From a checkpoint of a small model that answers yes/no questions on an image's attributes.
Model: 3.04M parameters, 24-pixel images, encoder arch resnet, encoder norm layernorm, encoder activation silu, encoder widths [64, 96], fusion encoder width 128, fusion encoder layers 6, fusion encoder norm rmsnorm, fusion encoder activation gelu_tanh.
Training: adamw at rate 0.0025, 7600 steps, batches of 256.
Rows from block 8 of the image encoder, named by matrix and row number. Rows with one number belong to one channel. Each number is 128 + 24 x the weight over the matrix's rms, rounded and kept within 0 to 255. All counts start at 0. Numbers have three digits each.
# convs0: first 3x3 conv (encoder.blocks.8.convs.0.weight, 96x96x3x3), inputs 24-29, a 3x3 kernel for each
# convs1: second 3x3 conv (encoder.blocks.8.convs.1.weight, 96x96x3x3, transposed), outputs 24-29, a 3x3 kernel for each
convs0.0:145156159159163149149138137117128141143128128128128128138158149128153150143139144128128143146140128141140116128128139150143128142128143114101110100128107109103112
convs0.1:115112119120109128119128109128128116128109128128141118128128101128128114155128128149128128112113128128110128128128128139128153128128128128128128136128084128128128
convs0.2:128113117128108120112128128128128128128128128128128128128100128107113112128111128106112100128090142116128120128116113115128106118128138159151139142153128165146128
convs0.3:128128128115128115128138111108096088109091100113089128128097128116128101095084103128128147128128128138128136128095116105128105116100105109128128128128128128128138
convs0.4:183172181160168176157171175128128148128128128128128128155157168154150139151151142155165155156155156147148141144128141142142141108128128147156156163153145147166165
convs0.5:083086085100088095096092102100087089091081095085082078062083093070076076061056069072090079095080086091067086076073065087091076078076067128145140142128128155120136
convs0.6:169177176176169158163169157128146128128128119128140154148128153128128139128128128118128145128128147128143128128146144128116128141156147145128141128113140128139128
convs0.7:128114109117128128143128115144128128149146148128141128152154145151169165150154142120128144128128118115128128128128170145136142128150142128137128145144141128139116
convs0.8:128106095105095112128098118128102075118098090079074068082093109086085069084082070099112099109087092100083085084102092092067089090080078128128141113128137117138111
convs0.9:168173166163175157170158172128104128110128118109114104128168152148154162137145155146149142154156158167141168136128151128151143150138139108128098103115097105109117
convs0.10:090077082069079067058071092080086094053078082073081105066082068052059056049065064083089072102073070090096075073069075045092077066055070177169150171149165152150149
convs0.11:140153162152140150157153159136150153146139144139138143148147156153150145151153159160128140141151139141152151128152156136156137146136144115116128128146128128137128
convs0.12:128128141128128128120128138128128128161147144154140144145171150165138151154153156128128128128128128128138128141128139128163141157163136137136145128128128128145128
convs0.13:118128140128128128128138128128128128136128146142143128150141147155128144128148144136145154128128156143149149128145128128114148128128140107103114108115114108113119
convs0.14:148128154151165180164148176105092104119104115128138117128113128105136114120128119128145143138143147148142152128128111138140144128128142149167184141162148158152154
convs0.15:143158158155164160145151162128128128149128137145142128128157146149175159128149155149150164157171156153151158157169159174167155137141143128150138128128128136142128
convs0.16:098109113111107110119116097156158146143144128136146138128128136143128148150140128099093105105102091116098097138137128136142128142144128114090114118089128128128102
convs0.17:173170172164166165171149148113128128146128128106116111168159166147160142167144160161173155156175164168152144156156156128159141170128140106114112106119112089107103
convs0.18:144150137156156146148164151156128128128128116128128128128128165137144144151138136149128128145148128140139138141128144128156128142155128144147173145158168162150163
convs0.19:128159152158158155167168172128128128128154128128128128147148139128138144128149140128128152139150148139128144136141155140139128128128128083100083101082086097112094
convs0.20:116108102085103103099112095100113107095086093109090113081110097095103072120099098116092086101105101089104084110101103117105111092106102128128140128139116128128120
convs0.21:175157164143157183177158162116102118116116128116105117150163160155144128128173138156142159165165169153156152142151147128149148128149136096128098103093102111113128
convs0.22:128111136153128128128128144154184161150153150145146143148151162151141158159147128142128139128139128128128147128157154138147163128139145128144140148128128128138141
convs0.23:116128141128128128128120136155128116146142144140155138139119139139142146152128112128137142151128128128141136137128138154128128128128148116112107105116102101118109
convs0.24:114116128102115136114114113128128147112112128128106128112119114110115128138128128128128102113106103105136107128141109139128143128128128128128116128137114128128128
convs0.25:128120141128128128128143128128143137152142148152152165141128146147145142167160148128128128139128138128128128143147152150157145154136160149128137144149152144147151
convs0.26:128143166144151150139160153101104094103128110120103119128141128119128128128150128142128147147139139145160157116108101128119128117128109154128128112128120128128104
convs0.27:128128128117149139153128128139139128147152146128159163128145147150140146144128128128142144154128149128116142128128155128120154107143136095128093095115111090104112
convs0.28:128128102116141116128119106104106074093098093094107104104099114107108098094112098128128115104128128118110128105108128108117128107111118128128137128128117128093100
convs0.29:166157147128162136153162156157142148138145146151136128146157145143138136142148142128153147149153137138147136128141128139128128137128141138147149138128150145147140
convs0.30:139128138136141137140137136146148140147138161147156157141164128154164150183141147128128128128138128128128162145157153128146155139154128109114107101113095103109137
convs0.31:150128147158156145144141146151136140145128128137147149159151152153141140152151158144138149128137140142151144153137128155154161141128141105128128120099090109087128
convs0.32:173169188158162163151161156114102128116111136128128128161153177163158168151152150152157151162172157155154173153151155128142128128158143117139128086128111107128113
convs0.33:146136128145142143139128137152151143142137144142155140153153146153163162155178167142128128150128153158128128141128150147128138142143163147145114128128140117144128
convs0.34:088103084069085086085101077107118104128115105128097104091088095092069080104059089113109094090085103119100100099085083099085075086066079128108128128128128119107100
convs0.35:074077096068071058073064069105074081082097066084080084067059078055055060077061069082066070071071069082072069086069055043061058054048052176151158162154164170148164
convs0.36:128136128128142143116128128136154166157157152138153157128128128147138148149128155128163128128128145139128128128139128128146128149128128109128107100128117106128128
convs0.37:097103107112093102094114115115104109098100111107097106093101075092102093092090093128092098103100109107119111110111089112107087093094093154128154182171145184174176
convs0.38:128149158128144161128163146100087115114103097109113128128128109128128116140128128161144141154145143138143160128128106128112112119139128171165180159148162158128158
convs0.39:157140136145143159139128140128117144128128118101104101152141150128146149163128152147141128138128128163144151128143128149137128142119128128139111128128139128128138
convs0.40:136145147151140159128150151116128143128128128140118128146153139155144157156152163143138128120155145137128139128128137128138128136141162139128146169148163152149143
convs0.41:142154140128137145136149154153143146145163138146155140128128141140128128153140150151163163173156166140143160160157155145137158128154141111128116115117128112128128
convs0.42:106113128128128117114120128140159144146128128149128152144120128116119128139128146110098113107086115106115119137128128153128153128146128128128139139146128160151154
convs0.43:158142139157158173168163144128138128137108159159128128156128157149170137168166164141161147153142159139148157151148138159141158158158150141153128161144143128138143
convs0.44:118146148148128128138136128160156150152158144146141145150160159139142143138160147128128139112128128140128138151147160145141145118158144141128128136128136145128128
convs0.45:120101128128128128115119112150160128128138138128165160161163150151165166169172150128116119128116112116128128164142148142173152136159161103112105083099128099087105
convs0.46:156119142128128148137110128143147153153137137142142153148128153147145155151149156110142128128116128128138116118158128143162153144140128140128137149140128139154142
convs0.47:128128146139144155145147146128113128118128128128137140128140128141142143128128128128117145128146151146147156118128117138128142128139128147146137151143143137151146
convs0.48:115116128128128128110128128159161148139128153128156153146128155138148149138147152113128128099107115113117148128148137140128138128149138128128118128128128128140128
convs0.49:128141142128117138140142128147171159183160175158168159146128137145128128137148139151153169153150160152128157143128154145151143155136128128120128104117118128128143
convs0.50:140154128147146148152147149149142139150128140128136142161158145165154157159144163141156150154166165153153163166137146128142163149148150116128128128148137104128128
convs0.51:154154158147158151148150161139128128114128111120112128144128120128128116128128140151167153128157151143149153116128128107128128114114144128145144143142128139137128
convs0.52:128128108128128115112116142109102115100088087096100107110096117109113092085092092106128128128128128128115113085111112109095103100109105155146164140128155128149150
convs0.53:144156138128149165128128145128117110141141128128128128128128139128141145128128143128128141143128147128143141128128150128138147148137128154144128142148148128128140
convs0.54:153149154150153144145156148119128116128128128128136144145154137147128137152128143145147154137128157128150116115128143143141138136139128140114128128128148137128128
convs0.55:143128137150150128143128151128177170150173158142149141144128148140150139151147146128128128120128128128128147142128162143147128128128128128128128163128155171176150
convs0.56:173167175180162171148171157128128128111110128128109128160158159144161144128166146165141143151156177163155128149163128139128137141128128109128128107112108128128128
convs0.57:136128151155128151144148165150128128142128128147140128151137167136155137155128146156146128140156160146128152128152155128150143144138147118128112117120140128138108
convs0.58:128139138150146147161146144150147128128147140149138136137128141149156139140137142163128164148144161128150159154146160128137156128160158151140128128145148128145145
convs0.59:175176170159189162158165140111098128128117108111106114128165128140146139162158138150168142152156155158169140128128128128112128128140128114128116117128107100128116
convs0.60:116098115128097111108108128128140143146150128177128136101115128136113128128128156128113112107141119128117128159149152165128128137118153086088072100100082072096093
convs0.61:088116102092113078091100090091098098079052068061076085089090102085068083069086065111110111104116128115101108098085079096081075087092084128128128153128120144128128
convs0.62:111103114104118128128117093112095099118097105115128105094114128128103099116098100128128116161128128111112119100109091101109115098108110105114107107096093115092082
convs0.63:155156154153164153128168119128128137128128128140114140152169142151171148161165172143158128163152137145170152128128147145145136144149145105128120108099080090114109
convs0.64:137149128128136128140157128142149142137115128143114148142145137158148155168153155128115117118128128128128128128128128138128148136140140105096115100108103105128128
convs0.65:113112108100106104128101103128128103099096110105088083128128101100101094093112088128096115110097105128112116128105118092099105091112092071074071091087078105100079
convs0.66:128128128128128118119128128128128096137128104128143128142128128156151155141157109117105128136128112104128116163155157137159147142150136128128103128091108107105089
convs0.67:128149128141143153163137151116140128146155143128141128128162142128147150154160156164151164149152148149166153146149128152137149138128137142128144146138157128138128
convs0.68:145152153156145138137143145153119128128128153151128140158162148145128159153150157164150161143150171149155154141145146156128140146143159142151152114144150128152128
convs0.69:117136128156128128154156151128110120128118128149108119128128128128166139128128149146142128138128128107128145114115119137118144148128128165160171164158153158164158
convs0.70:128128128120116117128128117113107105108101114115109102111108097114100091102112093155141128128146128128146128108128111107128084095115102155144143128140151146155162
convs0.71:149158128139128144108128128128142128128128158136128139145147140128153138128138137128117137140120145128128128128144128141128136128148146128128094111120109128128117
convs0.72:152139128148163156150159149096113110089105119094119100128128128128128128116128110141150163137141128158128128114107109116103113128113113151173146141155150151147161
convs0.73:138128137128138128146128128149158141144162140149128128165148153139160149165156145142128146144128128140118142173150145174138159152146166128145128128128144128144142
convs0.74:147136143161160157162151151147128128128137151128128138169174128159161143149165150141128149146128139141152138151128149152137128151158149128148128128149128138128128
convs0.75:139158161144149144137128136076097112128102107128112128149156168156149166143147146139128145128128144139150147147147175144146142147149151128118116112112108090128128
convs0.76:085076077078060061075086058114128112113115110128087107089075108080080102100073096128081116095103102128087098090093081094091094097085087128150151128149139128151128
convs0.77:107099095128110128112128128128096100110128104128152128128116111128128109128128128104096108110116113119128114108112099128128119119141128128128143104084119101094102
convs0.78:078069071060076057064070069094099070066076058078068061075058072063052049051066067051069064059067069056054056046073074082070062052080068161162163155163141167169147
convs0.79:139143140139150157128150136115128109128120112114128119128128128128139139128114128143128128128128148128138144128114128128128128106120109157128141128137128128128128
convs0.80:136143128146140144141128128146156154147145128128128112150128140156141141144137147113117111115117119128117106128144128140111128142128128101088088092110083080111109
convs0.81:107085084091091089095094074106108102098096082095101095112099096108086100096091088100098104092106094100098090087090080092089090096089081156128154139128128128142142
convs0.82:137143142152144163150168148153150148154157149128110152128136136137147153145153146158157162154150155162166161139149139141128149149128154128140158128146150155154164
convs0.83:071085080068060063081071066120115111081081093071070085074072068053058058058053053071076063068051042071068072069064063061054066063066066128150148143128143141128120
convs0.84:154154156138141139143158145128120128157140148146171158169174156150141162148159148156128161146155128145142128161167161168161166171142146160156142151138128128142139
convs0.85:071083081063074097085084078117108088113100086105137120092092085077092101099111128109083100076096091107103083087107083110109090093101104109128128106112128108100110
convs0.86:159148150164150179146143152147128151128156180142146177146151156164128148166170156142128119149147128128128138145140144137128153148148152138119110108128128128128150
convs0.87:150159149148156162148128148148142128128128128139120128148156163155139156157149158145170147174159157141161128147144128140128140147145137128128139128118128128105128
convs0.88:115100105091109105102116105093096090108101092099070108078096081099086074094103096128082098099101091099095101115103120097103111098105096128143159141138128128128128
convs0.89:128118113128119106113113095128151128128128128119128128151119139128128138147142138118128106105086118114090128157116147144128115128128137128140128156128128149149140
convs0.90:128119119128128141139128138143139155151155150150128155153152145157141159154139144128128114128144137146128146140128128128142150150140151128115119108119113102128128
convs0.91:118140136128128128128128145128151159146142158128142141138110128142111128128128128128143154128154141128128119117140146128118138128128117128143128118128128128128136
convs0.92:101090087097080072076093074114085085097090078104083093090086087082080073064064056095128092098103099093098067085096080091091088081081073152141153142128164149128147
convs0.93:156128137142128147128118145128128139145162150163157139153147174141164159148128145142139146162153149155137151147150137144128153128137151102111102106115093098128112
convs0.94:128117128128128128147128140128151150156159157144141152143116154128128136128128128136141128147117138128136128144128128128136128128128150096100106093105100104111112
convs0.95:099108116111128106128136116154156149140149164141138128128140128156139144156128128128116115128117110110128128147142145128168148143157154114128128118128128149142128
convs1.0:128128128128128128128128128128128128128117117128128119108106105106107107111105106117115128120118121118113115128128121121121128128128128128128128121116121128128128
convs1.1:135128128128128128136137137148151141149153150154150147139140128139142135140142138128128128128128128128128128128128128128128128128135136142128141128128128128128128
convs1.2:138128128128128128128128139144142128140151150148144144140144143142145143139145142128128128135138137128128128128135135137136128128128128128128128128128128128128128
convs1.3:142145149141144142139144147168171164167169172164169170156155155155160155148158153139138137139139138141128128140144144137145143140140140128128128136128128128128128
convs1.4:117111128117121128120113115098102094090094100093093096118117112116115117113113109128128128128121120120119128128128128116119128128128128128117121116118128128128118
convs1.5:154152167154163161156155160198201195198202206194201201175180167168172175176176175161162161164165166157159156164171171167171168161168170149149146152149148147143139
convs1.6:115121116119116116113117111096103101097094099102092107114107112109109110116107114121128121128128128128128128118113112108113115115113112128121128121119120121128128
convs1.7:128128128128128128128128128115112109120112115114115110115114117107109116109116115116118116116117121117119112128112121112119116117118118128128128128128128128128128
convs1.8:150155160156158162157151149197195190205198192188192194171172172168169175175176172153155152154161159152155156159164159161167167161168166148151151148150148143139143
convs1.9:120128114119118118116116119105102110098101104102101102113112116109109113119110110119121128128120128115128128115112114117105107115113112128128128128128128128128128
convs1.10:165160156161167165160163159209204207205205207201207206177177173181180178172182175171168168167167168165164166178177177176181169167173168147148142155151141155148143
convs1.11:128120115119119121119128118110112111109105100113109113113117109116114110117115111128128128128128128128128128116117117111110109116112114128128128128128128128128128
convs1.12:140128136135128141141138136109110110115104111109109111118113120117128112110112111119128118128128119128116116135128128128128128128128128128128128128128135128128128
convs1.13:128128128128128128128128128108103118111106108116111118112117115112115114113116119128128128119128128128128128128121128128119121128128128128128128128128135128128128
convs1.14:128128128128128128128128128128128128128137136128137128128128128128128128128128128128135128135128128135137138128119128128117120128121128128128128128121128128128128
convs1.15:113128128119128128128128128098100111101093099107102101110109115115107100112111115128128128128128128128128128128120128121118128121116128128128128128128128128128128
convs1.16:136128145128142128128136128128128128128128120128119120128128137128128128128128137128128128119128128117128128128128128128128128128128128128140139136141141128128139
convs1.17:121128128128121117118119128119117118111105114114110113109108109107113109113106115128128128120128121128118128112109114115116116116117128128128128128128128120128128
convs1.18:128128128128128128128128128115108115108110115107112120116120120117115107117117115128128128128128128128128128128128128128128128137128139128128128128121128128128128
convs1.19:119118111128111117120115113110106101104103099109109106116112115116112113128112120121128128128121128128120128117116114113110113118116115128128128128128128128128128
convs1.20:146138149150151150146154149182186173194197190185186187158163163163169160171165159149150150151154145151149147158158152162153158156158149140146128137143140142140139
convs1.21:121113121128121119118119115104107105101100099105102109111113117113116111112109113121128128121120128128128128114115113111109118116108119128128128128128135128135128
convs1.22:128128128128128128128128128110103103107104109109102108110128117112121128116128128115117113115114117116116128128118121128128120114121120138128128128128136128128128
convs1.23:128128128128135128135128128116121128120121121128128128121128128119128117120120118128128128137128128128128128128128128128121118128128128128128117118128120128119116
convs1.24:137128143141128128128139137146153149146154152152158143139136128128142128140138138128128128128137128135128128128128128136136128128128146139128128128136128128135128
convs1.25:128128128128128128136136128117118114118113112115111109128128128128128128128128121128128128128128128128128128128120128128121128121128128135128128135135136128135128
convs1.26:120128121128128128128128128128128128138128128136128135128128128128136128128128128128135128128128128128128135128128119120128119128119128128128128128128128135128128
convs1.27:137128128128139128128136136128118128128128128118121128128128128128128121120128128128138128128128128128128128128128135128128128128128128128128128128128119128128128
convs1.28:145143140143147138148138139165171166171174166163171167161160156156156149154151153128136128138137138140145135145143142142154144144140139137137136139128128128135128
convs1.29:113118121128128119128119121104099101096093097105099102112110115112114118120111110128128128119128128128128128119128128118128128128128128128120117128121128128128120
convs1.30:128128128128128128128128135118104116110106116115115117121112116119114115111116118128128128128128128128128121128116117119111118121120121128128128128128128140128128
convs1.31:128128137128128128128128128113118118113115128118111117108111110108111113112110110119118128116113119116120118128112121128112112119121128128128128128128119128128128
convs1.32:120113128120119121112115121107100106109101102105103108118114111109110115117118112128128128128119118128121117120113116121106116119115116128128128121128121128128128
convs1.33:128128128128128128128128128104109101103104101108106106120119112117115107120120120128128128120128128128128128117118116119120118119117121128128128128128128128128128
convs1.34:158159157155162161154155159195190185192194191188192185163167166161168167161169163152155156158147149153154160165165168171173167163167163150142144147149149146136144
convs1.35:163162166157167172159162168206212210210216212208213208173183181178188182183181176166169172172176174167169171176175179175176176178180173145145146153152155149149147
convs1.36:128128128128128128128138135120120128116116128120128128121128128128120128128128128128128128128128128128128128128128128128121128128128118128128128128128128128128128
convs1.37:147146148141150143148150147175187180182189188173178171162156153162165160163159164149143146147148150144148147149155151155160153145153149128128128128128139128128128
convs1.38:128128128121128128128128128128128128128128136135128128128128128128128136138128139128128128128128128128128138128128128128128128121116128128128128128128128128128128
convs1.39:128120117118112114118117113111107108107100105106099105116111112106110114113114118128128128128128120128128119128115114114114111113118121128128128128128128128119128
convs1.40:128128128128128128128128128128113121111109115112108114116128121121128128113121128128128128128128128128128128128128138128128128128128128128128128128128128137128128
convs1.41:128128128118128121128128128101106108104101107109100102112113114111118114112114116128128128120120128128128128128115128121113119128115114128128128128128128128128140
convs1.42:128128128128128128128128128136137128136135136128128136138135128143140135136128139128128128128119128121128128128128119128128128128121128128128139128128139128136139
convs1.43:128128128128121128128128128109101104102097100103099107116112117112114114114110113128128128128128128128128128128128128128135128128128128128128128128128128128128128
convs1.44:128128128128128128128128128107103109106109107112105110128117118117115116118117121128128121128128119128128128128115120119112116119116128135128128128128128128128128
convs1.45:128121128117121116128128128128117128112112113116114128116113114105110106109113109117115128113115116113113115117115118120117121128118120128128128128128128136128128
convs1.46:128128128128128128128128128117118120113114115119119117128119128113112120115115128119121118120128115118119128128128128128128128128128128128128128128121128128128128
convs1.47:128119128128118128128128128120115118119118119113117113114111118112112118109114115128128128128128128136128128128128128128128128128136128128128128120128120128128120
convs1.48:128128128128128128128128128114111115111104113112108115120118119121119128128120128121119118117114117117114119117119121128128120121116128128128128128128128128128128
convs1.49:128128128137128128128135135113119112111111114116112112119120128121128128121128128137128128128128128128128128128128128128128128121128120128136137128128135128128128
convs1.50:128120128128128128128128128113112115116106111118107111116115118115111120117110121128128119118128128128128128128128128128128128128128128128128128128128128128128128
convs1.51:128128128128128128128120121115117114108109113101109115120118128121128128128119121128128128128128128128128128118117128113118112128111116128128128128121128128120128
convs1.52:137146150140145151136137137167173171169176168166171170154157153164148150152159150142143139141137144136143141138140139142144144135138128136128128128136128128128128
convs1.53:128115128128119120128128114128128128128128128128128128115128128117118128111118128128121128128128128128128128128128128128128128128121128128121128128128128128118128
convs1.54:121128118119128108115120110101102102104097101100099105108112111107113109109111116128128128128121128128120128117128128128118119128128128120128118128128128128128128
convs1.55:128128128128120128128128128128110121119115118114116117128138128128128128128128128128128128128128128128128128128128121128119128128128128128128128128139128128128139
convs1.56:119120121117120116117120128110101101109100100100106108113116118106109109108113116128128128128118128128128128119114117110117114115117115128128128120128128128128128
convs1.57:128128128128128120128128128116106116109112110115108114111115119109116113115116117120128128128121128128128128128128128128116118128128128128128128128128119121128128
convs1.58:128128118128128128128128128108110113103101110103107114120120128118120128120120120128128120128128128128128128128128128128128128128128128128128128128128128128128128
convs1.59:119128128114116128128128128114115116114113114110107112115118116128128128116117128128128128137128128128128128128119120120128128117128128128128128128128135128128128
convs1.60:139128128136138139128136141128128128128128128128128128128128128128128128128118128128128128128128128128128128128128128120128119128120128128128128128121128128128128
convs1.61:157156147164151159153158152194192198206209197192202196168175169174180169179175176160158162158168163161160159168170165165168172170173162140143145148148143144142142
convs1.62:152157154154152158153143157171172164170178170172173168159155156156162161156161155141144150145147145142142138153155149157149148143151145150142144147147151147146145
convs1.63:120120128121119128128128117128128128128128128128128128111108113117115115119113108128128128128128128128114128128128128116118115119117121121128128128128128128128128
convs1.64:117118114128128128120128121117113117108103109116112115114108114109117108116106111117120128117119128128121121118115111116114117117128115128128128128128128128128128
convs1.65:150157155159158163150154157184192184196201193182184186159162161164166166162166156150150149158160161153155146159167161166164164162163155140147142148146144148144142
convs1.66:135128128128136128137128128128121117128128119128128128116117112121119117116112111119111113113119118118114119128118128128128128128128128128128128128128128128117128
convs1.67:128128128128128128128128128109112115110112118115108115119115128119112119114116112128128128121128128128128128128128128135128136138136128128128128128128128128128136
convs1.68:128128128128128128128128128108113108104107107114110108117117120128114120119120116128135128128128128128128128138128128128128128128137135128128139128128128128128128
convs1.69:128128120128120128128128128116114117119128113120128128115118128110114113119111118128128128128128128128128128136137128128128135136137128128120128128128118128128121
convs1.70:128140136128135128128128128162153156155169152157156153145148151145145141142143138128128128140138137128136138128135128128136128128128128120128128128128128128121128
convs1.71:128118121128121128128120118111109118113106111114114115115116116109112112117114113128128128119118128128128128128118116115113128120128120128128128128120121128128128
convs1.72:128128128121128119128119121128142139140142143137139138137128136128138137136135138139136128138128137138128140119128128119118128128128128128128128128128128128128128
convs1.73:128128128128120128128136128104104106102103101104108105116118116116117116119114119112113119118115121117121118119112119128115116128119115128128135139128128128128128
convs1.74:128128128128128120128128128108105112108100106104107112118114112120111119119114115128128128128128128128128128128137138128128128128135128128128128128128128128128128
convs1.75:120114117119119117119110117109113115115114118120121128128119117117128128116121120111112115114117118113109116128128119128113120128128128135128128128128128128128128
convs1.76:152153156154160165155157158180189184191190186184187185160167163167164166165163164150154147155159154150147144155157157165161164157160150143146138140142144142138140
convs1.77:140139139128143138137146139138137136146142147145150146144148143144149141142128145128128128128128128128128128128128128128136138128135139135135136140138139139137139
convs1.78:156157160163163169162157169210214201212224212205204208185185169184187183185193181171171169170171165165167168167169169175178179170171170149149140153152147154149148
convs1.79:128128128128128113128120120116116128108109112118110113128117121121114119120119128128128128128128128128128121128128128128128128128128128128128128121119120128117128
convs1.80:135128128136128128128128128128128128128128128128128128118128128128128120119121128128138140136140128136128128128140135128128128128128137128128128135128128128128128
convs1.81:150150155151158154152153150183190181183193186180177189162165167164166162168167159151152150151155148150143150158162161159156162158161158141138137138142138139141143
convs1.82:128128128128128128121128128114121120104100114111104108128128121128120121120118128128128128128128128128128128136137128137128128128128137128128128128128128128136128
convs1.83:155164172166161167155158161202204199207212211195205203179182176174182181183179181164171167163166166167163161171172168175176170166172167147152146156147152149149152
convs1.84:128119128119128128128128128101098104101099098100098099113112113111111114114110112128128128128128128128128128128116128116115128128119128135128128128128128128128135
convs1.85:155162159160164168155160163177185173186182183183189189160167162165166162163167157154159152155154159153154148157159163168168163159163158148149144149145151147148142
convs1.86:128128128128128128128128128103105104108109111108105099117128117120116119117117117128128128128128128128128128118114118128114114128118128128128128135128128128128128
convs1.87:114116120116120117115114118111107114112111113110111113110111112112114107113105110128119128120118119128120128128119121121128128128128120128117128119120128128128121
convs1.88:145150146149149153143149149187195182198204192191194192170165162172173168165172165154153152158152154155154150152161155163159157155156155142143139141147142145137141
convs1.89:128137128128128138128128128143145146145141144139141141128136128139128128135128128128128128128128128128128128128128136128128128128140128142135138139137141128138142
convs1.90:128128119128128128128128128113106111102102103113112113113111115116115109116112116128128128128128128128128128128113116121120118117121128128128128128128128135128128
convs1.91:128128128128128136128128128119116128128118120117116128119115128120128128121128121128128128128128128128136128128128128128128120119128128128137128128128128128128128
convs1.92:154162167160154162154155159193198191200201191193196198172168171170172176169179174155159158160159155153165156168173158174164165162166158147141138148146145142145147
convs1.93:128128128128128121128128128117109106116101108110110119128116120117106115110114113128128128128128128128128121128119128119118120128128121128128128128128128128128135
convs1.94:128128140137128128128137140128128128128128128128128128128128128128128128128128128135135136139135136136143136128138128128128128128135128128128128128128128128128128
convs1.95:128121128128128128128128128119128128118116117115115128128128128128128128128128128128121117118114121119116128119118119118121128117128128128128136128136128128128138