Rows from block 4 of the image encoder of a small model that answers yes/no questions on an image's attributes, named by matrix and row number. Rows with one number belong to one channel. Each number is 500 + 50 x the weight over its row's rms, rounded and kept within 0 to 999. All counts start at 0. Numbers have three digits each.
After each channel's rows are labels from the 100 images, of 14848, where the channel reaches its highest value: "place" is the part of the image that holds the peak; "patch colour" is the nearest of a few named colours to the mean colour under the peak. Only what is clearly more common there than usual is listed. The data: photos of plants and fungi (iNaturalist).
# convs0: first 3x3 conv (encoder.blocks.4.convs.0.weight, 64x64x3x3, each kernel summed), inputs 0-63
# convs1: second 3x3 conv (encoder.blocks.4.convs.1.weight, 64x64x3x3, transposed, each kernel summed), outputs 0-63

convs0.37:541575615463555428556501584505503456576484565455482573567520498420446560526558528510540517579470482537476478447554460417564486433501523573546465520504520471525597473459466478512545545545497395
convs1.37:573636384458467545510476609466449504412495465502478459441555471517531529473468495443632446599507482439415443454497512504485472552481468449494473496495430464523457434465511459514453497459500512
place: top right
patch colour: brown

convs0.52:578594599535474474505510456483529502503519473516508464514510548517498528511500505466562503565560630476459563539584513619505513510571478550472573514527498468534541515633488620484454541491530586
convs1.52:574585528437481549476496581497485553550483443481522451475577456554567464446484478460599501602454485453540413561454564462485511531431486449504435499495533462573393487442506430439524486414493500
place: middle right; top right
patch colour: brown

convs0.30:552541491559466533480574445492539568437544420540548418455544493539571482530473460535568455531566554435508568582449546557458524549553422485446571466487457512547430509563531562440436475453541568
convs1.30:561570549428469544440475554465489545586461450457542457417546434542555444446465447457578481577458491468550448559428518458477544553442469467485429487483532452546412481437510441432550471445446479
place: bottom right
patch colour: green

convs0.10:586597509526446584437556512490515560445572444556548465452580561557560475541485468511587482582555569475529531571446563546456526568543446512477538478479476496556433532541540522463485489430541571
convs1.10:606633522448501481487474579475489518501484467490597490484654421497511443498472483467641488642467471493521473513474519455490511538478464478507456501483485489609479479444491470473504478502476473
place: top left
patch colour: brown

convs0.44:515496548514527555512511547552454530480518489517500529487556499498560543510441447456519486606513699517510558557579527648512496523476541515505527494536508486507523500649514534514513570506465554
convs1.44:573644510426477505483524564491491509483484475534507470420616427507512445464482490477638489648480463465485444521428472446478509509478498497491480500481511466591456496433490465529452429439490470
place: bottom left
patch colour: brown

convs0.15:558587462518462600457546490441529564433557479554550476430570545576544450535467469516577469556546553472520529565447573564434521553548444505483539462452480506549424527553558540430504459460525577
convs1.15:629649517452508455502501561503494493475503497497590486471636435452464446492472491518649497669473479515501492504470503475512529538502496471495493507507483503597499497463483517492487456475494476
place: top left
patch colour: brown

convs0.18:516560552416541388524483589496527451552461511454494488549495507424449557440571498482531503564480439505502473445499473397617479476520555606508449518507538509491559479442466420544519527559510397
convs1.18:568606381495489505511503582526465466405492494506492518440584471493450529555474503462638497599527503474380486434573517470519472499480492467480486496489414490578498492452463504528440461418489467
place: top right
patch colour: brown

convs0.2:479489634478594430529461503577501443572435547462447555560475464423434564508511538525450518483438513521461499434588454499583467457522566544496468566528547512489569443510439493561516546552481430
convs1.2:572581437451430584463448554450426495476474479469463437425578460530528515487482433452577469593470477412474408473500526454454496562430439487451451474478511460540498438457553410436492486460477489
place: top right
patch colour: brown

convs0.62:549537466562432564469554480462523566448568441552575455436556547560559480541452440534555482554542559448512565559453559572440522554541433462459563468473462508553442516565519576455473483452552562
convs1.62:586591583449456517438457538488491540529457447463548466449567430530558441430466454473589478582450485457551449564446507464469559558453474482473451459482539446571404479451529436476544467460450463
place: bottom right
patch colour: brown

convs0.9:527503428557434585459541445434525560447556444546561450433538522579545445534458460518526498489544542455523556542427546556427512560543461402463545464490460502522422525557544559444466451444524583
convs1.9:584535648429496494429478494506510559570466450468556480477551409509560428407491483482548496542417503485585473587445489455489574553461458542488441482501547466552448494439515451498567478470462467
place: bottom right
patch colour: brown

convs0.45:577542531592531483462577488516507494440582466486529491540527497470474520553510492542577510581567638472524598476474525607462471512540481537474612520514501508532510463595485609500433516482510555
convs1.45:558572505439445575453436580436449536540460458464538461450547459547574517468458464436578450575456493459544430543476556453452499538415450457488429451470538440545439461448528425442552541468500483
place: middle right
patch colour: brown

convs0.33:507514575430540427524468484500493439581447537458462512571477465448414555494519542448479519522429461513479443415611415425577490473475510530502401512487523482487592503432457432527526555565481424
convs1.33:479503262503484509529504577495469456403486532525465511516496539505532531552470487499528510520534458505404495312527542512540465488507507450496504513524474519446581487512470498504462467503521522
place: top left; top centre
patch colour: brown

convs0.12:538538486573449551474561462485508555450553449557566465451536537563558478532435459525554468538538582492522568564450569579422516559552417457468581468493466498528443512574521572433460470444530579
convs1.12:565574596434460539451466524471496544548466440479545448484562434547545422434476444478575490565438476462553429566418503467463562540444467470495432467497548454559413488456507447441553460449452481
place: bottom right
patch colour: brown

convs0.24:468462450594465590472570478438493573450556466523541480421467517577575464503436419528473509428542530492528550544442508595413496545493471447467565486506491497461434506561482583450486482462546607
convs1.24:382406553543502440541463485535517490527509500493507508554412562462529600492536528499360527322498557522537521488557477534496505494509488564537542515526518470439461537534536558502543534578480521
place: bottom left
patch colour: brown

convs0.35:512500633508555434497510448533482509561512501462525492510528466436435643547551505536517493547498654513501565419622500543546486444535534517491582510521495520462548481507435578515479534495511468
convs1.35:579594484436434560425469576455460531525476434466494450458573463531556496452509448435554444585481480439540426503454513462481524556414461504471442502454539458528456452443569402418538481472481466
place: middle right; top right
patch colour: brown

convs0.16:571619540482519568515514690480496549529514516568481553518517587474602514545543489463510511617512497474528483582511580536563519511488544552527464511487506470535542548489512450453497530530571525
convs1.16:583625442490474484496503538502503457382500492503510518439596440490418469512461483486665510637512477507450493442503489451510471554500487473467500493484463511611540505465450514493433473461468492
place: top right
patch colour: brown

convs0.14:575582508522451577452540502469526584454553441545555437440583541564541455538506471516583491576553545440525551556452562554443522566543450513477549481484467504566431530560547532445475469440529581
convs1.14:595623531441493479462473578482501533527466463479585493499633416517512446471468467472641496616467479482541447522456511446476519547489464463504450488475499465601459491431486469477506459477467469
place: top left
patch colour: brown

convs0.59:554524478556456552469551423465518558417558426549554437443553488547565453541463447529547486516550518443538556554443540556450511569548440430432540447477449497518420529556551565443443461444523561
convs1.59:591583593429491507459496538490508550573472435463552464446558425507534417435474462474571507576429503475574460568442510454481563546460456499489444494486529472569405512430502438462555465454467453
place: bottom right
patch colour: green